A small contrastive image-text model, trained from scratch: encoder arch vit.
Rows from block 2 of the image encoder of a small contrastive image-text model, named by matrix and row number. Rows with one number belong to one neuron. Each number is 500 + 25 x the weight over its row's rms, rounded and kept within 0 to 999. All counts start at 0. Numbers have three digits each.
After each neuron's rows are labels from the 100 images, of 14848, where the neuron reaches its largest size: "peak at" is the part of the image that holds the peak; "patch colour" is the nearest of a few named colours to the mean colour under the peak. Only what is clearly more common there than usual is listed. The data: photos with spoken descriptions (Open Images, Localized Narratives). In brackets: how many of the 100.
# gate: MLP gate (encoder.blocks.2.mlp.gate.weight, 768x192), inputs 0-95
# fc1: MLP up (encoder.blocks.2.mlp.fc1.weight, 768x192), inputs 0-95
# fc2: MLP down (encoder.blocks.2.mlp.fc2.weight, 192x768, transposed), outputs 0-95

gate.368:525469493522505492508528485448469513494535516505479502512476482508536493496517495501500489510481531518461464482468522491514537467492491490492525541568549475477505494467528516502542475558520523510517483497511476488531501487516471568514539532471507503479502478495470504476527502462570502503
fc1.368:550521496496553488506502483511495442534537487512512489513487496450521497517487501483515527520531503485524521484491495507502511535515466505486464520539512499513500509477533534547464501507514513487487472469514475489499529480544454517509482491526472505489501489456485481472515480438489530476
fc2.368:510538510547492484521472530491492501470482519512474480527493477526513543485526552480464496495504491470488511487470497524464465507496498472512529504493514516531468508511534532539476530497488467483489529460477473524459496485529463526449478479489478500501549489456512512514501505511474509482
peak at: bottom right (42)
patch colour: grey (67)

gate.92:516519509475449503518499478529527498493494499470513487497510492498476465463453488507479510482532496514527488471481477528505512506505483509504506551517535523467504460487502522493560549507482488499508505515514491493512521538521497505542496487551533478488480468531498534460432438520471495473
fc1.92:480467491500515493468462434538493513503488495446506481534461524509490484473487538482509490455488499494509518476533526528470517513487481523520537522501510484489481465540529526467504514463461481533526522473492497485477509464519493497451525494515502468513508540524476526525504490502489508516
fc2.92:534541529477471479514503513501520532472547504495490487499510506543505505520535508488470511543472525452511526516475506520462489476499525457506503496499477525515479474487523502549481519504464494465494493474493489502478535528564467536495491534502492470467493492491503517498492466518510523470
peak at: middle left (35)
patch colour: white (26)

gate.85:516503485480465469497550521517500452492477482500495503470499493484532516508524503496513564502512489517507448476491458480506498485514519510516487553491487491475546550471511512506509491502516486473512490509461511471495528541522494488534528508508558506527507527501487518497498474468539478481
fc1.85:530497474502559495524507526495493497513489477503495484499442480447467511496491509498500540492484498528451535544506458446493480473550526451460514521475482506531510519528571483471453457480510524506509488529487469519452497476515487483498466454475498463508521503478522487523510453466498478493
fc2.85:533476520516469484539492530527494522479501499478457502548522535562525547559501510487478500516518490485525480526489452512491486474539496483534482548527462506539500512491532513538480512522456521505544525512502539530465518477526485487493491528496523491467496482523479510467558499470493519461
peak at: middle right (30)
patch colour: grey (62)

gate.335:477527475504500476574523482447500553463502505465512498493543472525512508479489474524480558498495560513512478536477482518466504517497536498476489496477476487496514519505462510476502527462506522441507484509510436476459479484484449497474465497496534509483494513503489490458469484495506524562
fc1.335:511467487479475488507488482519512497507521475542489479510479493486519510460482504518494473505507490532479511496479505493536531465510525463532468496506441435501487449479527549481529442497505482496516521498439479452504487497528516503513532549503498472506473501484522454467546532499510503466
fc2.335:445477513497514467465496523516505480518495498531478485488533478476518507491456508504493474537508493452504455439544492505532520490473498470534502517524478505490499491502489523494459478484486475525472483525547518447441531445529459485521512504497519509536470510490485540524512490496441441491
peak at: centre (50)
patch colour: white (46); pink (25)

gate.617:530495518458476488495433549488491565519492523499499501474466507495489521456506477514491461536471499503526498464527490483504517428537459475520507530494466511459500510506536517479520475483511516499494559506499528491523471494471486473553486501492501486539514522505475487568490489504547500469
fc1.617:478501470516493474492537500549518509476483480509523497482517499515508500551505517503473526504491474515475507548503478492475486516473507498511483512509522472542512569552459458504497487531485474499509499520475507448483519454530524482493521510527515539486504495531507498508525541517489464501
fc2.617:481541513452530502501539491500468533488485520516517545469474499505486529504509536498484498478500482511488497532483535523469496507516493501448546510465507505529489545485514454440524496503529528509472538479513475549549523528487555548473486503491465496498531462530515486456527496514507522488
peak at: bottom right (31)
patch colour: grey (60)

gate.42:488490514499517505489519481542514529478480500506531457495498505478474522471479485504503501497536499530498489498514482469474484489503492499519486560524498483533507535499481485486474474493498531522541533540458507488522477449525501488520520476509499518489500503518495547545547544478491491491
fc1.42:498515506464494495474541517505474474511481467478503512497504469489532491501505538497453525493524493457488499510489516468517502501504511510475507498493539469496529484452531547496507522510497464487503468467526528474481498521458513517517533484505504472499516503519486542492473504423491489531
fc2.42:531516490507487466535541515512482550478462473490487485542536481538503490520508561509497483459504470494493503527471496498488479476523515467490519558496507481529519524528538520515510504495485509450499496502470499519494500523494497505461474486545488529497526479518467524487571508502516486516
peak at: centre (38)
patch colour: white (57)

gate.1:474473488481477485483476508505496551497519519485480482465541488525534500450491491521490497479539526463532426495515490458493488499493512513516482515496486509498473491518478464454490500473490524507508543488502515520470498485479497477450500445503524522518497530475495518515502532425517507483
fc1.1:460505554477500503468526509512511491476516510521486439473524517479510497535509476494509454514471490462540483489489529488512491498512475506463512509523558511530498535529495475507484518475487496513471518468480488495550484507473491497505503496517488548520523474506514465520450502495471539517
fc2.1:463536541469512493482493508481514520504504454516504484505520502507510493502502481475463494504498496468518492489523508546482499511479501471518518489523461518490486473450511509534481480508523476497497479517534487486492482482537441539500519516490532497462506506476511525501530452490512491472
peak at: top left (63)
patch colour: white (90)

gate.425:503466483504473573545489469496497489489491461509540493527528513523499474460484499540442507498509500525452508538488465529465522512507521504518511494483486457505495476435517499474500537491461541476560493480479475463496484459487470507489468504539492492481507436499523487486509529511482482490
fc1.425:511479479511468530512487495484497514509465478520524495512533502497498497455455498517460478500468502524446524529485448505455524487514510492522504490462492463522496496451543512475472518486491522459548503465476473456497486479477483499514461509515506494476514466538505465498529526521507463482
fc2.425:491553484526519536519496465472489506504494493507518500479467461494465492500490509513462547495489475532486521481477520548460482538544522529508550499505501526522475476477539527527524479531493490489509472472495485478513510498515468543486472483509486520480491497482508540487481505504499493541
peak at: top right (48); top left (30)
patch colour: black (79)

gate.692:517524498514516491511538493508499503498451526484494456528512465490486487484491501507524486529511494452509520509525488542485472500536500465491502560427498513533519505489533491488488496536521512493521458483501474460447523462515482492510501475496492541480498487562501488534524530521528502512
fc1.692:483522515469531532453492482537464474495460514545503479472490512536519483459495469508556431532514484425514497493508525484497534496520451480468501507532488546518458489502475483498478526502545491506488466480512494505507516501459480539496521471498496526486508487511508485548485508532496539502
fc2.692:488489504509494487464496501460470531521487517518484499529470461478536523499519544489488465461506520507492470537517504501525511518440468478506498489514497532491487541500481494504499478488516506507464538494464459514504509479493527422493530454495514529506515527483563500511476532504521540483
peak at: middle left (40)
patch colour: grey (60)

gate.317:553490530493468480521477483441509523528491508475474513490454431463483516493493514492546546514462484560492545470521445477480516487504524512506497530485461513482508528507498491447518467512512491493503477530480450513510485527501513481531501472463525496511491511480508503489515478474528472484
fc1.317:514521508519474493511536557478480494491493491536515522484495494482532486498471482505505482504531493479504468452485518485506489485526490452446480522486491478503517480471532495566507530520511510490474492493486539489545510562488503510508556514492528476488489518471475433539528458495542466474
fc2.317:503494510558481482520457544515535494469489516490457499515498471497540540481524496462493483546466507471515489483484475503488496497512478467549479489510501507531500466519521518514463512522450469523532500459502515481445510464502494492494512484494521508525462537484510483493501519481462534487
peak at: top left (34)
patch colour: black (35)

gate.193:505484498508499502498532511495502502509570497514491529538495537535489497513537431530509478503487489479553492461483506545487567500485505519495515510518440494485491510486552523540537501504521478518501531494515473512503484511506470525535500505488523463483507476475490506454465447508506569517
fc1.193:480535458476507543496482511479472474487473454486528471513496509524510469486527491491514545493565504501468501524523517510497510492502514524528487510486489476489529493477475464487492482445497528503516447480497511487521495504463522497487520494479460489493514462506497448489504494509465518485
fc2.193:504468471516529488517539479483479486506459494510511538488509498524500505516470551539502509464520518521471480521506484492514512497527551505457494515501534478495525521493507465448540464474506540492488541535537486526529483509452505508478519510528523523489524464519490528509487523483458472552
peak at: middle right (32)
patch colour: pink (28)

gate.534:464504481498467535553479460505513521486475494477522514504462529519496462505510449547469487513493485546498518501491472498506501506505560482513513478485536492519539495494528490492527505527442544477551478506477476475476518473477478509499516524449508488447521462529545494477504479501468471490
fc1.534:463493494495456512530493469485499526489461481448519523497462542515505471510509465528478493507497489525494505487505472502519481512503535477525496485482536470524546491518533499522522514493482524465523445483472486489493513476454511521505518519461513499460527466516516499488515488542465472487
fc2.534:509531509489502497496523464485510527531462491490537509470473476496479495476522531528522500471508487496492530539513509493480511479523512495462498480471535493481515489527509465499594519489522534479466499518504512501585509524480514543473481497493500520538522474507518478494514486505500492517
peak at: top right (37); middle right (28)
patch colour: black (100)

gate.522:522491472481463511528454473516516516509484526475548507490497540496460431507498507534491490489468507531503524524507463506478505493535491471490523551554514478480515495463530486510555500479442527482535530547461469494522519490485485517514498461496533503482529508498528489513476479513530457515
fc1.522:461507507524515540498537519476507458489500441505501520506495497480509542515496515534472537502503481483492456473470494495532531491494521520483481445459484531447487509486497539488488520536543482522498512488500525508480504545517507526489502543492510519554509478548494531461488487520477503522
fc2.522:502510504536484504494470493479536477509564544477489486505505519517496512474510521506469481507473525496532523456516485503468454541466497501513498476518518466515513476495497513524456500537462486506503512494511500473467494481485497453515500501499510465497466496469456478536498550482439552500
peak at: top left (34); top centre (31)
patch colour: blue (31)

gate.721:521541518513516494510471467523509506510448508483491472501473485470491520514481518501523497524487541539494508455499487505489479501505497531504464483508513502508486516533442499421520517519478514473519518502494435534514476483567493506497509518493491528499490504477518531499517496465512499453
fc1.721:456474498517427519542503492497504496495531490491530534514507530521488503476497490537471503451507499488513510514480479515538505536469492509471503520441457465464498456498525542558480486489517491494520505510487492473505499514470495497447469519522521484478511496503496447508484490553461499541
fc2.721:523499488507476497488517484494495477535488452489467525521548509488508529522494486517479477493503526503478505482506451512516504508513481507529476511537487522480482501470484531473474505515470520524521473537502492446522485459538511461577530487489521524490504516473495517513497495496533484460
peak at: bottom centre (50)
patch colour: brown (65)

gate.707:485495516509507540502522481485526500497444485506581496500492487460475474454486457534502534493494476533484502492503447462497544505514517465525500509477506539478517471506494500494549479448502519519536481518499511505469529517475496521512491515525551484471564463545534474478516448523478493554
fc1.707:507496518508526512503506466529524482487485446519504457485490465492462476529512497509466534519521454495500504516496466506490522513526526497549499503475509543503496503503514506494504450463509513511509468517483513518471548493505501519489471500534488526467513484521512475439498497512453516535
fc2.707:450490513504554494500472531503522484490508526546562488512479497463478501473464509496524508508550466516541479491519520493504515482519466474504505496494526471495517510536520466471511530519522467477466546541484549505473510526488523560461472527522472515520477527496513487504496468476469483504
peak at: middle left (41); middle right (29)
patch colour: black (92)

gate.116:488464461481512478513542453530493565483509496510520465488515503512511481478475499515476511496510499490496465512510483464491515510500472480548462537524516506500506533536430489478504499477498530483510509468474488489467451458472473518492517505527522522542488505504498511463518500420496513536
fc1.116:510495539532490526532471518514498517479502499525507539539513491538497497516500505549515510518484517514475491488439500473535526471531479489504476506532519514509484501507526496487519485538477512512494502505568507482527490576485492545523474504502520501468507478560529530501453469541549474491
fc2.116:479471509536498511519440491449517463518461518496486491536524475487514553500502492483483472503506509479509480478493466515516495500520457473553486513521475509519469497502510521504463500495509518566519524492568509465479512441499472505511499483437534506517491501472536500536502496476457469482
peak at: top centre (44); top right (28)
patch colour: pink (35); white (26)

gate.660:508450493497514499540498502467483534493535509498530485482527487480497487454463481544451485493435562496506466525483469501488515488545505501484490545530481478495509532480456510492506476521519502481565531510475465499489482478512456525509488493529518519505533503523514507512497484468513490494
fc1.660:489506485514497477517480508490486485522485512483516494478510478501480473469498501492484519513529516478499451483526502546435466493472514511513507531472513519489519515511520500530498526504514518491479522510512504494483503512523469475450459503540496480484507520479468510487504511456453481473
fc2.660:479511482475541514491499482530527426483503512519540511509506537524470459486455457543519516466531499532476509505505537493513517481488515514489511503483527471462518496508476466438524520514483489500501496516491520464490479523488503554514498513478494469503490483512496461490493461494485439516
peak at: bottom left (33); bottom right (32)
patch colour: brown (65)

gate.281:490480471482502509482526511478533520449522484494517471431509483524518513494491511511518475486502484487549489483524520497470472507518510494502492523493558463495504520507441464472493510497478500530532527504426476511475440457490488487474527460520499500511536503517505521554542550456508510503
fc1.281:467520504477477495498519521490500497450497441482484500492533470520563498468527498516499482516553488467547472503479538460525484492510531474489450491459497506476487459495450497508508527537511456490498525506450535522520460511461518526479535499483515477526518531517485519528478509501520514557
fc2.281:541506531482476499504505475491484514509540499516472520512494497542515491544530501519475517538461538478533526495486501518508512463490497516486488522537475518495493473468474533564505484488471514487506458493463465465519530496552479510527526522546503506467495505465450524502452505494528540489
peak at: top centre (38); centre (29)
patch colour: pink (32)

gate.663:491506481467496505522481483486521519453514484485509491529533501557521511444459448566486485493542533474488481524489439464488502471540504486498464506503485530491477529470462522476481484475515529469549565481484486487482509452488485490501515500493493525500520496543519502499511527515521513499
fc1.663:466465504499499489475490501501536482490491491505501508495502481508490481518511510510518490471490496533541499486473521489504570531471510516487517515479553494494504467517537490493516492538476469506488475492489493513496481528527520540522533485507521494468521459491497536442445484505481481523
fc2.663:511510529486484466466482535508508524502529519473457503519531523486519534517524506460484465512467517494523489480528473507493487509463469492524492485509465512496482525477467507557439531511520500530512518500517512490458522485548492443512530511500532512487468531506535481487537450485507521455
peak at: top left (30)
patch colour: white (68)

gate.507:491482507477525502506452473504487511509513506442505497495475526473479467526485531485522518477437483482498477474497500548488497494510511532513527538568521541470465523503490513448482512458495528531509517503478446521440536454498454498486478499487529476482509497479509496475456495478503544549
fc1.507:459535487517485499478494548563496500506468509499483507488509515561516521493526500508491501551497518468529500544499504465506500472498498522493465479508506457494550471522501554501512490514515474468500500547513469478489491501508494499532477471533486484509535555492500555545515474518474498463
fc2.507:534488535519478504522467488457553473495534561517500483505490488464491496497522505500538478492489509480550510469463523491537546447496492507472477511506469477506515488521484496537479515482471503517489470481514515472496512505468503549499495475491500496509447499490504456516511519528459521503
peak at: top left (37); top right (28)
patch colour: pink (29)

gate.105:505504494508457537526512462510480512454480493471536532519511549514546504496504466500520502478463503543459494473485477506478484513496497484515484497527500472473502507490495483493523540491470538455524499543482503455539478533507467510516525537506565480487497473485526479508518489510518452495
fc1.105:499484487506548493484460549513505474552529491529494471503481485443451472498492523508482481492502494482543455510505509503518511462525509527508523489491473515553480504512514549474506470508493500521468538485500511522476503482502533483489485455477480513490481515502525487463475516466490516467
fc2.105:500468528525494498490476490459505489510522514521471515513481510514532518509556555459497474499486530458500480472495502502524513515483497511514488505545506534533474508498516546514451491480499502527466483515499503493524503446492467497496499487465515527502522470496467508524483546508467558468
peak at: bottom left (29)
patch colour: black (75)

gate.289:508487514496400504545497482505502504466479490517520512514535504491521519441433485545468479518473547508499520482474456542471514441524510504507471495491503451528485497471554486496500515534487496451538532479491466480524468487502482502538486513519512516480510468516497468528512531498515482477
fc1.289:514456495516492527509518548468500498498514509555499505520547498482525487498521440524466456494490488499468491550493472483473473463523524481508504519498475521516490500477555504509489476518483534514496504479490499492505523481507504500515481479456491509487515450497509473548549516539479510449
fc2.289:491514470510530514526522517512461490483479472515519483454481510536486492482505491524487528475505462510461472496486542495491487531519521514498544524465491536527489525509532488513522498498510486459494492470502479532506514578485510516427456517501467518499539488523507513485494522544502520542
peak at: top right (45)
patch colour: black (53)

gate.121:489507445489490497482444526492487501483511491502497516484510526510537481511543528514541498493528511482493438469478515503524485484502500531537493487456485489453519509473486491508540546517469476507493533505482523456517507512523508492473577495466505489523473534522488505487504517472567464453
fc1.121:509542561465530477489490508457489491525487467502511462499482483490525483505526493520481519500454487464524522488513514529464513478514464480509498530482515483476538503488529582484516499456524508481487468482498476476486543467476489490540481480517536484491522496482472527506506523522478541548
fc2.121:496534488507473535503502476506488466487491504513480530500443475495505476512466496546481551518475531527489504465498444528486491512528504495519519511505534505481519479467496461464487501539466492501529492503508501470484486505468497507540536525521484486514505481490484464535430509471492492523
peak at: bottom centre (43); centre (38)
patch colour: grey (60)

gate.131:482471464486504519525547504477487508515501479466505537486491496528493492469511559505523555487495508529495493522480502511489515496502512527487492509504518504479500458485473494502490457510512499494514473531515469491518489542479519549471475492464540507481465535519510495445477520468528491504
fc1.131:507533529502492520495501531520491446510481491523484490507492557468492544510470477510509459523531510446512474502499520503551492479504459519544507474464465524473495518509491520540485509521530482473490531496497524497516493500502494485521491492529490483541485508488483506527513536516496519483
fc2.131:486500515548491516516486508509508524484474505498522469494523470502486556471502507451471481473519493486541532510487502500483460504518490458500498484502519481517459461508532524582501507515482476533516481482492496484469500445515546540470482471507487502503454510465507510486554503481491517513
peak at: bottom right (46); bottom left (42)
patch colour: grey (78)

gate.742:482501525476479527488490506518528540503436495512545470415555493492498456488483503514500528503478485527488482502485453475489554503527499533494494496488525550498531495520453503478524531499516476519519480486505505499498476518504486542545516490548549494452508492517488532477511516494532487531
fc1.742:510526485496552526479514500482545514468490511451530521484478506468449491505505473515490525419505506541497469492536443495483508541505521471430556466508518523503538514537495479481495545472487523526518456545523517499506473480506494499492524513513515467458560480518516499475500531475478476528
fc2.742:479490463526488497503508515521523529502460494485549479494502412495466494462439499527536482478519490497479502501535475441510497462507499459465470490456499472471507518527495473467537520497500487464503515527485531515510484547468490506477496495539482517505469515502548493483509517490479492515
peak at: bottom centre (29)
patch colour: black (71)

gate.546:492432442526530491494520513484511515507518555495493535504525501509499467522527536525444487485460509535484508535518464491451500494494516511460527502539521465515533479493523489475506483512452510521531516519538478500481497522542495510483479518528514556479524512532524517484510453455507490471
fc1.546:453494474499520508525480505485516502481478490478523548481500460546525464483505505494483513464527507509503519504483484480508514503498559490466485482502527482504512428483489485455504515527474497492491475527536487524536530512463525542484526538490509489459514510503493477509493477525500444486
fc2.546:514504487491493507486489499506497452491496521469486517468461510545509462511487458552516520525479507527470489454503486486494516518486520526513487487464501514459540480493476463406520524504457503474506483491506487508519493551478454445513516519519514489516499487515459453507478498502525492511
peak at: bottom right (35); bottom centre (33)
patch colour: grey (82)

gate.602:513500484524552515483523526472508482525527519523510452472487484435532473471530495494509493466476482519497456491519497475509541526510489476504487566510496486549501515498499477486476498484497518549492490505448496504474482476515500508488531497478503499464517478512490508464542505447499481496
fc1.602:520465506494508523471504519447504475494526456493503511452508487471496524486521513495507526504489500506536484475514503478530552507534529501507486534489488467473509457508419487493516477513538495540489480517477485513474471473494489519469493494459531513490501532482485500492585479472514474483
fc2.602:476453500496536494502472517464492495476473502541501522506449480538512520486478486540515531503518486522510426486488547526553523513493501560521504517535524480512507480497484481467485497514503491520514510498480486508506500468493469494497534512473505545528531478517463526509476512499494488502
peak at: centre (35)
patch colour: grey (64)

gate.324:498514502461451503528491473555538492513465510526492467496544511448478461512521490479472507532518517537521504497457472528485510472541487523541494538508513511500531495491511542480541460489469509460506497500486472495526478476556469497545496533517536522471522492524505497451504513496481468482
fc1.324:503527479551515502525558485481496508521529506515499511528475473512503544472497487470523479509522488512500483483483521530530523547485488463478515529473493549573486513507468512555488522509520502521498455479531499457451526494476479522472508522479503545487481477531491482479524471522499517522
fc2.324:491472470496511497490504551543538469463522438509485460485517497494504457477467467535522524543492477474521477468520505477522480495467528511516500523500489493499497449519482511507489483491476447489502468509496507498455486532487477435499503531509488493501468501500441527509437502503489479499
peak at: middle left (30)
patch colour: black (46)

gate.448:481497480509525502577463490487499503469468485447563494504488497524456488483453443572465556493474563522476498541504454508478490450536517469488498492502496486495484462472511501451495472506502559474528502560511496533498506483502518503499491508514502487485505514508510497505471436497516483505
fc1.448:469491496489526521475501498507496528492519523527465488490499498505553503516543553446506462508517485506522502505492561487509504548466511503517501485521549477529478514538457451526491499469477474503497517481464477491498479475484494527498509499483463497501512487524526489503525549503530523534
fc2.448:489464521486512473504531520486487495479495473560453474509532487481534522515483498523512511485481499467485449497487526517545523506468500499519523499498459532519502518522505511504435498495467448503478462504550497487483521514508495484483508515478468492495459494505512510493496485533451467501
peak at: middle right (32); middle left (28)
patch colour: white (36)

gate.500:482516512495505472495472505481510558514527539499536514518513514509491491475459489491509503468435501510468475494490482485496532496499495461470522475510500482487493554510534509496510525494477508497541494487504490423461506498507497513531544524562508490506507497548555532502489485475513469517
fc1.500:481495473499502532455541526488534468523484491493501470492526522479488510509515465504529529510492464515502491453528484452491482525482479483518514481445545433513500503501476456498492505500490540511534486506497531500506448470448527496515509486552510516494497490479506497507541498469489506506
fc2.500:496493501480502495503490495497472509519520449488531493513464448461491464509530508501521495474507486510527509479514522487495488470471510481485494493495497503511485519515498506527514525525520485484472453504444510564531515534447508485493493470489458553518469478535503515478463487531541496514
peak at: bottom centre (49)
patch colour: black (59)

gate.571:485509496496486559545447468500493490494494493531526488512433535523484494500508479530480492521485522520461528507505501521502508496510517471537505473528505481465496477529511481494517518503439525476541476496508503472523507528485470519509469523479479470480529437508570497522518473524475445488
fc1.571:484529498522485471479482511508537525489508532537510489503509468500495528492489488479517498484552549498502470473470498495493462472490468507463458485511508498523504491493433475483512508502496500521473537513497485547496418476504483506492524492510509521527500526475507479527520517454519512508
fc2.571:517461490519452481517500519465503523484511492505458503487509435452548513447505502500515472488480529492495480478481464479542508499490489505491475504510481506496512489490498515507457517488472490487532456482507463458495506480490466460508519463503509518504475505473557480517513525533480489509
peak at: middle left (38)
patch colour: black (99)

gate.181:515558501469523467508521526490493547453472493482503537439475491512519511472454479510506554486532557500465472533478503477507504459514553474474480487535489493482479498486496520437476501466507475467486523519519486516475517478520496495498479487475530498530503514502504461522490510518544515517
fc1.181:499508477479428506495481496538547503552471526522510519534477517540487504518506463507496480517515508498565496453475486503511509521519494516505474495491482523476476478495466502505547512517477511482514515493513501476535490492518505527504557475507507515526512503489544495516473453514473497438
fc2.181:435519496488567549487531472493499540516466528544537499473467496516473521499503477510484528480535441512483488534518516524503492553514497537493543461481509482510487470506511438457534522522505526517466504517495508508524505509496496531486463494484495471518494459510485476482523526495527512485
peak at: bottom centre (51)
patch colour: grey (67)

gate.487:483498513479473530562511451462494528485469477500522503483469535515492476500504473540464519463469496533491491523444478478531507488552535486526516507500543539460525509484488488492493485479469547505560479511477485476496530494478497539507523527476500480475530467519513540493518516514477445522
fc1.487:499540471543520483511528503531495467515511554518486527562522481513536515520497531502531488502486494477530458476481497547499521503493464522488491542523489465518503510494488494466496464536508478499508522501493479518478512516543517496518526490509512535503444527500493514500460488458523523523
fc2.487:517476503529511529518481504498525474470535516510437487504520517528496492507502451477499488531475512490472490479481505501519507525470505527532491504530485535550495490482498533497449494488470482549531490476516483498460470486507464445530495494473529479470511521482490478534464567513485528492
peak at: middle left (44); middle right (37)
patch colour: black (100)

gate.290:495525448519505522498476505510473528518524529514516489514534529536479471498509491511484548484502517459519468524504512488511516540518494491516507485492520502509465504535514489503487535489476527475507473475555496518468507467489501502536471482503452487480527461515528515577544511468480500530
fc1.290:452503467533508512487488511493576539525492506480499489487549483542509522507479481503545498485504465495493506515512464437561498526503467472464495511492506476456463500503451505496492490483523487521513503509482512469511525500502508502522543503527527503503496508548475498490513492504490498477
fc2.290:494466461519505487514525517483441498497457493506535491477481504509517488489503496515530505436511494535474486496502517463520519496501503497507482504473521481507516541514507529495536472488578515480488501501493508555526483539465574495465482462512518509525552513534498537493510519508541500539
peak at: bottom right (48)
patch colour: black (84)

gate.501:470471485503478550526484493463492471479540479477528514545522545534492487511525536516469519461475498532488465492477501511486533542504547499515529487474489509491476514468528484489483514513490519487532539550479500508526477537505533543472513491479495488464480493536494482506478465515560457552
fc1.501:460473496521536507470517527497507506484546495454504521511519531523489476486496472499484487480519509492474463512513495489479481510457524500496513490449484498474460498485518480509487476497513513530490551546511541550550489527525532505430497491523478513532528487530486481500485483501514502507
fc2.501:508498455479531501502522502499465514509471470503504485493528516537486495511480501556520486449511479491474476550494521501512520495500534519502510531459486507508515556491497499492545464470535539454487507495511489518525500571490495514473496516523490507485549490551507549491518484526523462517
peak at: middle right (32); middle left (28)
patch colour: grey (79)

gate.470:536507492515492483507523497487463466480541489494499554515473530508525519508536465495479459500459460471474479451490487530480513490513509494472498508525491521465505523464534505528531543514547495491487494476471490483521530519508453534482516540496513483528484487463504475495509464492504532526
fc1.470:487494510494495498479478535529536530485457511471491472505507484485518533462484494498556485509540510472467500480530485428526458480502510484523473503515493478542464451518496491470470478490517500517493543521464528487485485496501503441522518463542492503520492525488489492552525532512481474466
fc2.470:501466525448497484480497485541531467525525475504518496480531521455487477503464476495518526532511518481557500478521485487514498491490499502472484493526478470483500466505481466475491497497505501539483485553520536472499517487490475487557503558486519495486444489505480520478468463494502461475
peak at: bottom left (35)
patch colour: grey (68)